From a checkpoint of a small text-conditioned image diffusion model: arch unet, 3.8 epochs.
Rows from block 5 of the denoiser, named by matrix and row number. Rows with one number belong to one channel. Each number is 200 + 30 x the weight over its row's rms, rounded and kept within 0 to 999. All counts start at 0. After the name is the row's rms in percent of the matrix's.
# convs0: first 3x3 conv (model.mid.0.convs.0.weight, 192x192x3x3), inputs 90-107, a 3x3 kernel for each
# convs1: second 3x3 conv (model.mid.0.convs.1.weight, 192x192x3x3, transposed), outputs 90-107, a 3x3 kernel for each
convs0.133,035,181,237,219,250,154,191,202,151,176,204,175,207,156,198,192,172,180,217,187,163,220,206,210,139,184,183,166,212,189,197,199,188,163,225,200,210,181,185,174,193,168,183,153,141,151,218,244,186,162,145,240,208,196,222,239,145,175,219,182,170,217,219,172,153,180,144,167,247,167,191,145,123,235,133,185,206,221,174,219,206,196,191,214,213,218,249,166,217,153,178,190,168,167,180,155,180,204,228,132,240,141,208,203,223,193,217,195,222,250,202,188,192,150,207,142,216,148,202,231,193,173,168,145,209,215,194,147,201,156,177,190,192,190,215,167,178,181,214,157,219,202,207,220,250,208,198,222,219,168,268,150,245,175,180,173,213,210,195,185,223,212,190
convs0.134,058,199,234,213,169,227,201,204,173,232,190,230,190,181,181,175,138,202,210,178,218,155,161,274,165,237,217,181,189,188,222,229,160,207,249,216,145,200,174,199,154,147,200,201,252,158,231,194,173,147,272,229,212,230,231,192,148,252,184,180,177,177,218,144,193,171,166,185,249,165,210,205,193,248,173,203,126,233,217,179,236,142,187,244,210,201,204,181,177,181,166,225,152,248,174,238,195,193,173,221,228,211,220,146,243,186,212,203,173,188,191,235,170,199,204,183,202,171,234,160,212,195,161,167,246,233,226,207,194,190,212,168,219,210,175,189,216,255,208,199,221,211,230,158,207,152,199,172,198,171,189,232,122,224,198,196,205,191,149,236,194,231,165
convs0.135,096,172,203,198,197,197,190,211,262,203,219,208,234,195,175,168,199,178,204,226,202,192,203,183,164,276,173,184,233,195,180,208,172,200,203,182,230,228,165,205,249,174,238,195,168,157,194,160,180,217,164,241,196,177,204,242,230,196,208,232,156,123,210,255,244,199,197,145,159,178,242,201,223,245,207,210,231,183,127,174,233,209,203,239,220,198,207,181,211,236,215,193,186,217,152,272,216,214,247,255,188,159,219,186,196,193,219,193,163,153,207,175,249,220,208,148,221,164,240,206,261,204,219,193,146,177,174,223,221,164,175,194,226,222,190,190,198,138,178,189,159,189,249,220,157,203,197,176,218,271,186,176,158,192,196,249,185,200,163,192,184,250,220
convs0.136,038,216,172,225,208,182,192,160,182,149,212,184,193,193,215,220,191,174,188,157,153,208,226,212,206,204,167,183,217,192,236,182,227,200,201,193,207,178,150,222,207,179,201,172,195,167,210,159,216,176,221,217,158,161,280,199,176,276,209,192,190,222,215,189,175,148,164,189,191,173,196,153,215,135,154,134,195,190,218,188,166,220,170,228,192,215,181,224,181,166,242,209,227,174,158,207,168,188,161,185,184,188,175,173,192,153,200,189,216,203,168,189,175,211,233,182,152,220,227,234,209,247,244,218,216,175,198,201,230,175,135,173,232,199,183,222,230,219,194,253,156,251,162,266,190,200,203,141,210,171,221,238,191,145,222,161,199,159,225,166,222,211,182
convs0.137,139,271,264,148,228,192,138,178,214,204,179,214,240,179,210,221,174,188,231,212,234,197,188,206,209,206,216,134,187,205,213,234,240,195,202,140,139,167,264,140,184,206,255,187,209,165,183,152,214,177,185,264,201,232,204,194,89,182,171,218,211,228,168,273,192,235,163,192,221,196,208,203,179,159,251,201,218,217,183,195,194,185,145,193,204,170,219,184,244,196,178,168,180,157,171,218,226,206,291,207,220,177,267,198,152,232,204,205,168,157,205,188,184,200,191,173,194,226,194,198,158,171,185,216,236,190,291,179,193,228,212,191,232,215,177,196,158,249,158,215,173,237,173,226,171,234,151,218,202,184,161,195,250,223,255,142,263,186,173,219,165,232,151
convs0.138,137,261,199,206,189,158,201,219,218,194,214,178,255,180,218,187,232,184,168,215,180,223,162,212,252,275,111,189,200,198,230,170,204,169,214,180,217,229,168,161,191,217,246,179,180,192,202,204,180,186,239,170,181,255,200,148,180,272,238,207,176,228,178,186,213,167,257,203,188,183,200,207,172,165,185,190,228,203,203,219,215,203,191,137,200,197,216,230,220,219,244,201,150,209,189,211,229,216,193,214,251,122,196,157,231,252,215,175,218,237,156,230,193,239,202,190,162,189,175,219,184,221,211,214,159,170,222,186,196,197,229,242,163,197,214,209,145,188,251,206,269,206,204,214,153,178,215,210,240,181,205,238,166,242,192,177,214,193,205,220,226,193,203
convs0.139,115,215,180,165,189,203,139,207,224,253,194,160,212,225,231,214,184,161,215,185,227,185,146,199,239,192,227,193,250,218,189,167,270,150,173,217,257,209,198,217,114,187,260,167,202,193,220,148,204,193,245,197,203,209,196,171,105,198,282,202,246,201,223,176,180,148,238,197,240,182,209,123,234,210,204,166,193,207,213,181,192,219,189,183,136,204,237,188,178,208,272,217,196,153,178,219,221,218,196,221,187,197,179,211,171,209,179,178,252,163,196,157,241,267,173,186,207,206,251,212,183,186,219,210,182,169,157,204,173,233,181,224,214,174,216,160,237,204,162,249,179,212,184,178,209,230,243,191,201,233,224,190,219,150,165,193,228,254,186,154,181,198,186
convs0.140,067,178,188,140,212,261,223,205,142,218,199,219,202,191,211,138,265,190,207,190,177,240,203,191,210,154,224,212,228,197,228,131,191,179,216,185,245,158,210,192,157,254,209,219,240,159,219,173,215,162,211,244,197,176,174,172,229,254,198,170,158,228,209,205,207,267,165,186,158,176,177,224,196,153,162,203,128,191,250,208,237,289,216,195,193,243,227,171,244,170,211,213,137,205,227,210,173,261,223,200,208,195,151,205,210,242,178,168,173,214,169,205,223,226,210,190,204,122,154,251,167,190,183,214,202,229,199,224,214,173,251,229,214,219,100,228,181,184,137,193,238,173,168,223,196,208,155,250,216,184,199,218,223,252,226,150,203,231,206,216,165,170,227
convs0.141,136,173,205,161,199,211,267,188,225,177,216,198,190,160,211,216,222,196,203,203,174,196,250,183,194,209,204,197,160,222,231,233,188,172,235,173,162,154,239,235,197,170,214,219,230,192,182,223,214,241,190,228,210,149,114,203,211,219,227,180,210,223,207,204,123,193,214,237,219,192,179,171,214,220,188,197,175,247,229,194,187,155,190,185,203,245,170,172,194,183,198,204,209,223,219,187,199,198,158,225,188,224,201,240,183,242,226,182,179,138,236,171,203,231,176,225,169,207,186,178,246,219,254,208,178,251,133,226,233,193,178,145,229,168,198,188,236,200,186,196,170,195,238,227,200,205,258,192,219,213,179,125,285,156,174,199,206,179,235,183,182,223,206
convs0.142,080,167,180,239,198,157,229,204,181,190,194,232,240,220,206,226,171,182,174,189,225,231,195,163,139,132,197,238,168,173,202,197,218,186,214,204,203,191,168,175,191,195,252,190,164,229,160,250,199,223,179,177,176,171,168,164,206,174,203,278,211,213,209,187,207,148,166,160,242,183,250,135,264,220,236,214,126,240,157,176,174,229,196,200,195,178,201,191,209,196,230,199,198,146,178,240,244,186,191,219,220,203,192,178,224,137,211,157,217,176,202,138,200,142,179,193,258,261,272,167,142,210,180,183,183,279,184,262,178,221,184,173,219,214,217,224,200,200,183,222,188,196,176,239,213,219,207,165,155,190,151,208,210,262,204,212,232,199,137,225,209,185,160
convs0.143,044,187,163,210,163,204,233,185,192,173,213,181,229,163,217,160,217,213,146,210,148,204,212,173,180,199,234,198,160,180,210,198,253,175,187,214,194,217,216,130,206,157,233,220,176,196,212,182,217,163,154,191,254,195,196,206,236,182,229,210,146,243,195,289,158,182,192,191,215,221,197,207,145,217,162,193,244,177,211,171,196,223,263,226,212,197,172,187,253,247,175,232,141,218,186,271,178,171,221,203,324,201,198,176,146,237,209,201,202,182,170,203,224,169,187,223,155,229,247,169,221,181,170,232,146,265,156,210,174,201,215,191,196,149,181,236,196,231,194,170,240,189,132,204,186,195,204,150,186,171,255,243,188,223,204,206,183,237,165,212,268,213,184
convs0.144,076,211,209,199,174,179,287,213,135,170,115,223,248,226,222,209,176,226,209,199,250,233,201,174,203,141,194,188,214,199,197,157,187,166,126,215,224,222,214,156,179,174,200,179,238,171,245,193,219,197,198,186,190,164,243,163,225,190,234,285,255,202,156,168,151,191,250,223,181,214,207,218,204,237,175,194,155,195,170,211,164,214,194,191,203,219,184,247,178,221,240,136,223,138,278,174,204,267,178,148,196,197,222,160,199,203,163,217,249,177,204,204,246,182,223,213,190,175,188,214,255,194,243,184,208,184,163,188,205,211,158,247,185,204,174,204,148,163,254,226,181,202,182,185,258,195,214,227,148,216,171,208,160,246,256,232,208,164,169,166,164,165,223
convs0.145,084,213,159,179,191,220,203,197,252,180,191,180,244,192,197,207,203,162,229,158,220,177,262,217,176,173,197,225,169,187,237,227,223,174,195,206,215,208,211,148,191,238,238,235,166,133,202,213,164,179,194,231,230,227,184,193,149,280,234,208,220,265,136,116,227,197,186,239,207,189,207,190,234,226,171,232,220,170,209,199,180,201,203,211,201,272,251,171,204,155,220,188,212,250,145,204,193,263,186,168,253,175,242,170,193,143,232,223,191,174,227,159,255,226,234,192,193,169,220,234,181,253,182,219,173,237,220,191,280,236,211,174,156,170,213,198,202,195,171,191,240,196,222,210,194,155,244,227,257,192,186,188,193,227,212,226,185,198,224,201,103,229,222
convs0.146,124,218,199,171,222,195,177,169,192,254,194,189,161,208,231,238,152,202,170,158,214,282,149,176,198,259,223,169,151,150,205,191,174,184,243,260,235,228,210,141,194,238,201,206,232,186,224,187,205,127,227,250,228,154,200,181,256,199,221,215,220,204,200,157,176,133,195,181,214,241,202,215,176,181,181,200,143,225,152,226,206,227,202,179,198,192,191,203,209,194,192,213,205,207,179,170,211,240,211,198,226,202,223,176,170,179,251,193,180,219,162,170,219,224,134,235,209,231,254,215,182,161,213,209,227,174,226,189,197,182,230,204,205,197,238,182,219,223,207,252,140,230,216,185,196,181,243,200,259,251,179,239,160,186,195,209,142,241,200,205,224,190,182
convs0.147,093,97,206,208,196,220,243,200,237,182,142,216,201,211,196,204,168,199,220,232,204,174,187,110,192,189,260,234,183,203,101,223,226,233,218,167,204,177,194,230,151,210,229,212,220,171,188,186,240,240,194,170,200,193,205,190,146,179,267,270,213,133,201,195,133,226,126,214,229,235,213,181,238,191,210,128,208,197,188,210,169,224,185,166,169,265,189,239,227,186,197,231,170,185,252,157,167,228,241,199,189,182,209,198,182,166,199,239,231,231,165,237,213,186,190,234,142,222,235,194,304,165,190,206,212,169,223,214,245,169,139,241,200,165,221,204,184,214,224,172,156,147,178,260,190,225,156,276,188,198,190,201,208,230,222,196,183,186,203,268,153,213,223
convs0.148,131,137,153,166,274,180,197,200,248,160,251,227,209,221,161,198,175,187,183,188,231,134,135,224,198,242,198,231,134,233,263,207,223,196,255,183,117,228,189,235,243,222,165,190,195,166,154,193,230,180,259,169,266,144,264,220,189,211,245,225,159,198,193,176,163,187,189,205,154,253,233,206,243,226,241,125,177,206,242,230,172,219,181,196,211,215,195,208,227,172,187,215,164,195,261,154,238,193,226,183,154,148,170,188,240,266,168,192,261,142,175,238,194,247,181,201,209,205,189,245,220,182,160,140,191,227,270,207,184,263,192,157,212,175,218,231,209,239,211,163,181,200,222,196,213,213,178,248,204,225,208,218,169,159,167,200,257,206,132,236,169,195,223
convs0.149,092,166,238,219,180,199,152,260,207,249,213,228,162,172,191,215,240,201,194,141,154,207,216,191,193,243,230,217,234,179,238,202,153,245,123,229,205,153,195,189,221,248,205,179,152,183,197,222,202,183,206,204,184,163,187,199,191,192,188,221,143,188,238,202,111,153,200,177,174,259,188,214,247,191,195,209,256,186,242,186,164,161,156,198,151,235,182,196,256,214,234,135,231,143,204,205,203,239,195,203,216,212,170,252,161,229,179,222,183,168,185,196,177,170,175,237,205,242,161,194,195,185,201,192,196,211,258,174,223,274,216,231,192,142,242,185,222,193,206,232,164,192,207,174,204,219,251,154,199,233,170,231,169,223,208,170,187,219,213,229,207,186,157
convs0.150,104,191,159,243,226,181,205,213,205,236,190,208,254,180,216,174,182,155,234,138,234,195,227,187,234,172,186,177,184,198,185,227,161,176,172,241,227,165,225,198,189,265,185,185,170,155,237,153,155,248,221,186,251,161,198,168,214,198,210,181,234,146,238,238,228,146,212,254,180,198,208,204,210,232,225,133,225,179,209,224,174,217,240,206,227,193,229,183,242,137,238,253,205,225,178,195,188,187,173,258,253,207,216,144,178,220,228,244,158,163,226,154,163,225,227,276,200,175,254,204,200,216,239,156,222,188,170,204,154,190,223,169,172,161,269,261,196,160,181,228,223,157,215,214,239,200,255,217,185,198,194,244,190,227,147,207,249,216,171,213,188,191,208
convs0.151,085,238,199,153,231,111,139,244,196,191,209,172,185,217,198,200,209,217,176,208,212,230,244,171,264,144,167,203,228,144,215,201,186,214,261,235,197,209,194,199,206,155,152,256,268,160,229,174,224,223,213,183,173,182,163,202,190,242,205,135,203,200,223,237,203,216,180,156,163,244,216,220,196,188,223,204,215,171,202,197,193,191,195,234,225,201,168,201,212,191,197,191,241,218,246,220,182,196,233,174,271,209,184,220,159,208,155,207,216,200,279,234,158,124,219,256,170,217,217,225,195,209,182,253,221,220,156,192,217,181,253,225,216,154,205,142,212,185,228,170,258,222,213,191,222,184,188,175,269,241,246,177,113,169,179,196,195,209,195,203,175,234,193
convs0.152,149,246,192,170,205,194,207,173,200,200,159,240,200,216,213,190,216,179,181,203,189,222,240,183,227,156,192,143,182,216,227,226,220,199,174,167,199,252,228,161,200,239,160,150,230,261,266,143,207,228,139,218,186,231,164,176,163,163,225,173,218,256,240,211,204,202,240,221,178,184,202,158,238,222,252,246,170,191,142,256,132,151,199,191,195,193,228,205,184,214,184,162,226,180,187,184,206,178,240,253,188,245,213,138,202,224,228,188,158,222,165,254,150,203,219,203,198,205,221,242,168,241,195,194,190,243,179,271,165,151,222,178,220,134,230,193,218,195,199,237,157,251,173,182,206,166,185,187,213,187,230,213,255,197,207,190,214,256,226,112,180,227,211
convs0.153,103,186,177,217,167,202,181,195,147,228,200,207,232,261,210,158,181,165,202,207,261,190,214,238,177,193,177,211,184,157,201,240,182,238,213,204,206,240,194,183,199,227,210,185,192,164,240,149,216,194,233,173,210,191,210,204,182,185,176,172,149,273,242,220,180,216,200,162,180,192,187,205,253,240,171,230,177,181,179,177,204,199,182,216,216,205,194,149,202,238,181,192,146,184,230,236,190,218,201,200,208,229,214,216,192,189,188,167,195,224,227,155,217,248,178,218,191,186,187,173,179,206,241,206,128,222,167,248,200,177,170,181,217,190,204,255,182,164,207,147,266,218,216,194,243,180,197,191,155,204,289,259,162,160,138,164,191,205,177,192,200,269,204
convs1.133,036,191,209,153,206,166,206,227,196,229,233,178,149,251,208,219,220,160,182,192,235,227,164,182,150,234,186,211,252,188,196,195,180,214,172,211,257,219,190,200,191,239,215,185,231,160,252,197,164,182,161,172,175,182,168,156,183,124,176,230,175,214,140,241,194,186,189,218,240,206,180,165,148,186,177,180,227,219,244,147,186,185,196,194,157,247,250,226,237,206,166,199,183,220,214,125,185,217,155,220,188,181,173,201,252,225,127,219,192,169,258,198,244,183,197,230,177,223,244,223,197,175,198,200,192,191,179,160,224,143,277,226,212,185,233,166,203,217,212,242,178,235,178,211,147,189,270,126,160,163,197,202,214,202,197,205,191,174,281,236,136,216,244
convs1.134,067,213,185,194,181,207,172,206,147,219,171,238,198,218,186,218,195,157,200,237,216,160,262,131,228,233,166,242,223,158,225,232,250,179,226,154,200,187,180,230,186,244,252,207,239,136,177,165,232,191,162,232,196,170,152,189,223,223,235,219,220,109,231,216,173,244,202,204,155,204,219,173,185,228,160,211,208,129,234,200,214,139,156,207,197,184,210,232,223,148,194,226,208,165,174,170,265,173,222,205,235,159,187,204,196,209,161,276,201,213,161,216,198,243,226,176,221,222,185,165,190,218,206,188,198,191,198,183,185,186,221,228,192,178,187,201,188,209,178,209,194,202,202,148,256,213,220,164,211,214,170,183,212,227,252,193,189,148,161,179,217,237,171
convs1.135,102,228,167,214,232,195,194,192,186,197,219,248,195,180,200,212,180,171,228,189,225,180,194,202,222,207,255,167,172,211,135,169,231,227,230,189,195,262,187,216,190,217,128,184,234,171,200,176,179,162,190,164,235,273,223,145,206,251,239,196,191,201,163,176,185,207,204,195,210,290,194,157,190,173,171,229,217,248,196,198,211,158,202,212,161,255,140,200,183,199,201,187,139,233,185,133,214,201,207,223,145,212,201,195,190,208,179,202,255,253,166,258,199,162,177,240,179,221,209,232,211,193,216,161,201,215,172,220,174,184,204,201,242,182,238,156,227,241,173,184,201,175,181,277,219,189,250,228,195,167,182,242,212,206,176,162,244,224,228,131,213,197,184
convs1.136,043,250,180,196,225,205,178,206,214,221,229,162,204,222,200,185,238,159,156,220,253,240,219,183,185,204,181,215,207,181,192,218,183,231,198,137,250,208,187,181,163,173,216,207,216,184,152,224,201,245,191,169,206,217,183,210,224,222,244,180,158,206,210,190,192,187,172,180,162,200,238,203,226,196,230,182,225,202,157,203,200,220,185,170,182,221,200,149,212,173,222,183,181,155,218,225,247,209,181,231,182,255,185,187,233,301,164,189,172,203,216,166,188,225,215,166,217,190,196,228,200,168,204,172,146,211,186,160,213,177,187,269,199,231,190,224,165,183,198,193,205,197,187,191,217,190,250,163,181,192,163,201,198,184,148,196,175,178,196,222,207,234,216
convs1.137,130,213,175,240,244,192,196,231,158,126,192,214,235,151,205,189,238,170,204,246,176,177,188,233,191,194,197,182,241,259,217,190,177,200,200,215,219,211,165,216,189,219,190,259,129,269,189,206,202,116,193,224,212,207,273,162,260,128,160,171,219,221,331,198,173,209,200,220,200,213,240,169,174,164,203,211,204,177,190,210,151,234,189,219,202,221,232,226,195,145,247,207,108,199,211,169,191,239,226,214,251,169,186,192,246,153,166,168,233,218,175,220,202,202,166,196,191,243,151,222,152,239,191,215,213,169,206,205,222,206,156,148,231,191,213,192,208,169,191,171,198,183,211,173,219,182,160,216,200,252,174,236,231,146,222,233,202,151,189,219,173,184,214
convs1.138,129,211,149,164,201,251,234,203,195,141,210,227,190,193,203,204,130,220,195,226,278,142,135,194,222,184,212,200,180,237,166,238,150,266,178,226,186,224,177,186,157,214,214,225,242,174,183,150,192,246,211,191,219,236,187,233,236,178,230,164,206,109,245,231,246,205,175,161,212,180,185,228,209,223,159,199,215,165,201,181,228,212,188,177,182,200,194,209,188,226,200,221,208,189,154,236,242,173,222,195,198,209,179,182,201,235,234,217,162,222,253,196,181,193,178,176,248,166,185,227,216,191,189,191,213,194,200,195,199,193,208,187,180,198,180,241,246,196,194,191,160,155,179,191,293,159,253,163,203,224,172,236,150,237,193,209,170,168,170,203,197,239,198
convs1.139,116,163,153,157,301,182,236,226,215,199,219,187,194,208,194,176,188,264,190,165,211,176,174,213,222,179,193,235,147,179,194,213,144,273,214,194,168,215,218,243,144,231,229,154,162,267,176,216,194,204,168,201,210,226,196,247,168,213,160,170,101,196,294,219,187,247,182,181,191,224,145,254,190,160,220,203,226,181,197,171,277,198,190,179,191,185,227,194,220,223,207,231,216,209,199,176,229,241,180,172,181,201,244,199,233,170,212,181,238,226,150,213,235,130,165,214,208,219,204,197,187,197,205,199,199,248,186,234,200,236,190,162,226,140,195,181,172,237,253,175,204,187,231,155,184,254,215,196,179,177,197,215,168,165,219,229,205,195,210,147,214,195,198
convs1.140,076,201,273,151,194,182,185,250,196,201,190,211,131,183,194,241,159,208,169,207,192,166,246,202,160,188,202,219,150,243,162,187,191,234,194,212,171,212,189,160,183,170,235,214,205,176,245,200,209,215,179,216,159,227,209,216,189,137,180,284,183,146,183,231,213,151,215,188,233,235,235,185,191,184,161,174,181,181,235,215,253,206,227,214,159,189,221,166,170,232,172,224,234,161,200,197,186,153,254,208,251,225,227,168,172,204,203,194,175,254,182,206,194,168,187,224,236,159,180,133,173,232,199,237,199,162,198,193,250,204,193,210,179,207,176,208,224,198,201,176,144,261,284,192,208,186,162,125,189,248,216,162,239,196,212,224,212,172,194,151,210,242,184
convs1.141,128,235,164,228,113,210,213,184,214,227,199,208,208,181,170,238,226,215,163,175,206,168,206,214,179,195,237,214,210,158,204,276,263,146,166,164,236,217,232,174,202,212,217,163,181,179,302,208,175,181,203,182,191,145,227,185,233,192,193,239,158,194,215,203,228,223,260,214,186,134,191,167,224,254,188,239,186,134,238,174,215,175,210,234,241,221,173,160,172,248,183,146,206,215,222,219,206,178,186,241,224,224,146,168,201,216,217,170,213,212,228,176,233,154,192,234,171,230,255,201,189,163,139,186,182,208,220,172,225,199,166,247,199,205,173,235,176,189,162,173,223,207,229,179,202,238,118,206,232,215,174,191,183,217,174,167,234,230,219,186,176,158,220
convs1.142,085,178,238,189,147,184,188,210,238,221,204,203,173,217,193,197,200,231,197,203,159,313,218,221,211,200,178,192,204,194,186,197,189,231,243,187,217,170,188,153,150,241,192,231,233,209,263,196,224,201,217,165,197,183,158,211,173,228,190,103,223,265,184,269,136,229,169,223,176,251,223,202,200,180,197,225,213,178,254,188,156,191,195,221,199,186,203,200,228,211,195,176,228,242,170,182,182,207,163,263,169,213,172,200,219,231,234,203,168,191,161,211,214,195,183,227,225,207,222,134,232,201,184,206,250,204,180,165,202,177,162,229,241,210,219,178,168,138,252,189,202,185,234,230,215,111,200,202,267,221,209,237,165,201,189,211,194,185,183,219,183,165,249
convs1.143,044,201,205,233,171,175,176,224,219,225,188,198,195,179,184,234,195,209,159,216,172,204,180,206,184,148,237,197,240,161,212,224,157,221,225,222,187,231,203,188,229,201,184,203,189,159,199,184,160,201,250,178,154,248,187,129,202,221,239,220,190,169,171,233,227,206,208,157,185,242,200,193,229,181,240,207,179,256,161,266,192,181,228,185,151,223,250,241,152,186,198,166,158,210,260,91,192,191,262,202,179,208,180,218,209,228,220,184,146,192,206,169,213,228,192,221,221,218,233,170,236,152,231,259,208,208,172,173,187,226,218,209,201,206,207,219,218,179,250,240,151,218,223,172,200,154,252,179,180,202,207,194,203,187,220,166,173,197,240,200,136,207,232
convs1.144,081,259,227,173,138,221,224,211,220,176,198,216,202,183,147,201,170,206,228,174,172,259,234,190,183,205,172,201,167,184,223,223,184,234,158,228,167,204,166,172,260,233,196,217,179,145,167,206,196,229,185,220,173,236,180,199,264,200,191,115,165,228,208,218,185,218,233,172,219,159,130,215,184,157,244,190,168,204,210,193,210,193,149,170,273,138,260,166,216,200,171,271,160,171,196,206,146,268,152,291,159,211,217,185,217,181,198,202,200,223,218,155,172,205,174,218,181,209,247,164,210,192,147,211,193,169,210,182,200,219,205,207,201,176,185,231,177,165,213,212,247,166,171,213,219,101,212,177,217,224,218,242,208,221,154,207,235,218,229,205,236,199,151
convs1.145,091,200,157,222,160,203,258,237,232,190,195,232,173,160,228,252,165,182,219,161,209,191,194,220,180,214,178,229,163,218,193,246,186,179,178,242,202,228,216,204,195,169,153,213,200,223,249,183,180,146,196,220,262,184,207,218,230,188,161,220,191,153,239,237,199,168,229,163,238,174,188,189,226,238,205,169,208,200,209,180,252,185,205,250,207,179,193,190,197,215,175,262,204,190,194,172,222,166,196,233,256,149,213,212,209,225,183,173,180,194,180,218,181,162,169,240,234,269,197,193,248,206,192,192,174,211,158,184,165,219,223,184,203,192,185,233,190,222,228,200,167,212,225,197,205,207,189,212,188,214,155,206,178,285,212,196,237,192,174,250,193,185,202
convs1.146,121,140,217,208,236,197,153,229,203,193,204,170,196,151,202,212,235,198,232,249,188,168,218,189,212,138,207,216,143,187,180,219,207,205,202,236,244,260,200,137,167,162,252,235,186,158,221,263,137,162,170,251,187,218,147,257,218,243,167,185,174,215,153,219,240,184,179,195,238,194,205,208,228,197,206,157,199,201,221,215,205,193,208,211,168,243,191,210,210,194,192,174,186,208,210,224,185,199,177,214,243,185,181,171,202,187,196,227,202,197,190,166,264,193,172,217,225,198,210,230,198,183,181,209,255,201,174,216,183,171,183,217,197,230,219,188,209,223,191,184,216,154,187,205,177,203,265,173,206,171,156,183,178,223,224,181,217,173,185,200,256,183,185
convs1.147,097,197,182,230,185,174,205,182,186,275,212,171,212,219,199,181,189,217,225,195,139,216,209,278,177,175,222,196,190,235,216,165,168,183,276,184,202,213,198,182,193,209,250,199,159,218,218,238,188,208,195,154,175,227,179,246,179,255,225,103,136,209,274,192,186,207,197,169,218,218,245,180,254,205,246,164,218,188,181,195,199,233,210,203,193,176,205,161,221,245,225,192,122,197,196,228,214,229,230,146,181,182,207,194,217,156,192,224,249,203,226,152,157,211,194,194,185,177,199,211,163,216,208,224,115,189,214,247,213,212,192,159,223,249,175,206,201,144,233,233,203,215,195,188,191,179,219,169,212,194,225,185,225,186,197,196,217,152,180,189,187,223,224
convs1.148,129,203,163,224,211,216,125,194,236,244,174,208,242,224,207,207,229,179,164,192,154,170,207,177,268,204,243,232,248,195,139,189,201,208,160,179,290,227,198,193,202,213,131,175,206,198,149,254,146,268,151,219,163,185,233,198,226,193,256,191,196,186,182,155,172,191,159,174,257,198,170,206,204,166,188,182,200,208,207,281,162,186,202,238,219,183,177,173,182,222,193,270,162,212,149,271,143,228,204,172,175,183,241,181,160,218,254,231,206,172,184,239,240,193,182,172,199,244,150,204,221,261,207,192,196,165,181,191,185,206,174,252,202,146,229,180,196,194,182,139,226,220,223,212,206,229,218,199,191,189,217,135,251,197,180,203,193,182,279,178,207,173,219
convs1.149,098,138,215,182,224,193,189,192,161,254,161,195,242,171,187,216,247,215,187,175,192,193,179,236,234,185,229,191,223,157,281,182,244,152,187,208,173,235,210,248,196,153,190,180,200,214,213,285,198,207,184,179,216,201,186,226,127,201,234,189,191,215,192,193,159,234,199,190,166,185,218,202,230,217,210,213,213,214,117,187,191,225,203,220,166,187,206,171,242,172,252,160,192,164,212,199,204,259,189,244,245,163,143,227,216,211,182,230,164,224,165,181,224,236,255,205,166,175,187,195,183,190,217,209,204,167,239,194,177,235,196,167,199,187,224,213,176,205,184,218,210,184,238,240,132,182,233,165,235,191,202,210,165,196,241,211,197,219,188,196,193,209,171
convs1.150,106,173,188,179,169,244,189,156,255,211,200,192,194,174,206,222,172,232,237,198,223,209,176,198,182,200,160,277,189,186,202,236,209,167,220,231,212,234,225,169,217,154,212,225,162,244,219,218,143,202,160,192,225,263,186,147,197,235,157,176,216,191,216,240,213,184,175,205,212,183,201,239,167,193,188,243,183,207,188,228,186,195,179,228,219,193,175,219,223,117,184,179,247,220,156,211,217,143,249,166,213,174,190,209,212,240,214,212,99,218,212,154,207,183,193,214,148,228,218,189,209,250,181,198,210,185,153,116,207,237,238,210,163,227,209,201,162,211,224,190,193,227,191,244,178,224,201,209,215,228,195,222,109,182,208,156,223,234,197,199,168,177,230
convs1.151,092,213,173,127,260,279,195,261,169,170,210,247,169,189,207,194,215,210,188,188,197,229,155,228,178,188,181,224,209,143,201,185,212,218,187,250,169,245,143,194,260,224,256,181,184,163,192,233,222,214,191,175,189,239,139,132,188,239,196,281,194,156,193,226,191,177,203,144,200,237,236,251,178,189,219,191,232,213,216,187,183,215,184,213,206,169,219,190,200,177,246,266,152,195,211,176,178,205,122,250,199,187,209,249,201,212,167,186,142,160,185,188,213,254,233,183,125,182,240,233,212,140,187,199,230,190,194,240,172,248,177,155,220,237,168,220,184,221,196,195,166,243,179,194,215,234,232,192,146,201,202,186,231,217,217,196,204,198,222,204,207,160,213
convs1.152,129,183,219,255,200,207,181,223,204,156,209,228,196,196,188,168,200,206,203,205,203,259,205,203,163,190,214,206,184,245,223,218,195,154,176,217,204,157,215,223,229,176,192,208,200,207,227,156,223,183,227,170,209,252,156,210,171,178,159,245,172,177,246,244,202,262,141,221,179,184,163,225,196,205,242,164,249,221,186,182,173,182,247,175,191,188,185,202,168,228,233,161,156,238,179,257,240,182,155,242,181,201,178,219,229,248,210,168,158,217,209,203,191,171,246,144,248,170,239,173,192,176,239,190,201,241,163,231,152,227,192,217,206,196,211,181,196,219,235,181,281,181,156,238,141,229,198,139,175,233,189,197,206,233,230,188,172,223,195,189,159,196,231
convs1.153,106,166,235,163,182,205,228,197,217,207,150,235,192,217,201,200,213,192,216,204,231,207,230,200,159,206,193,197,180,207,186,187,218,125,161,247,234,257,253,224,170,149,168,178,216,190,199,183,184,217,202,210,188,220,171,131,163,99,285,236,206,260,215,193,163,177,243,174,209,223,225,218,195,185,227,178,181,202,250,164,266,193,225,218,170,233,215,199,156,171,211,253,178,172,190,164,191,189,231,224,224,179,244,194,223,142,219,155,174,177,178,181,215,164,224,217,204,182,229,201,230,164,157,215,197,240,204,156,209,196,192,202,258,174,229,177,180,200,178,193,139,253,238,237,172,230,205,122,114,206,253,199,198,264,199,137,197,168,255,219,212,231,198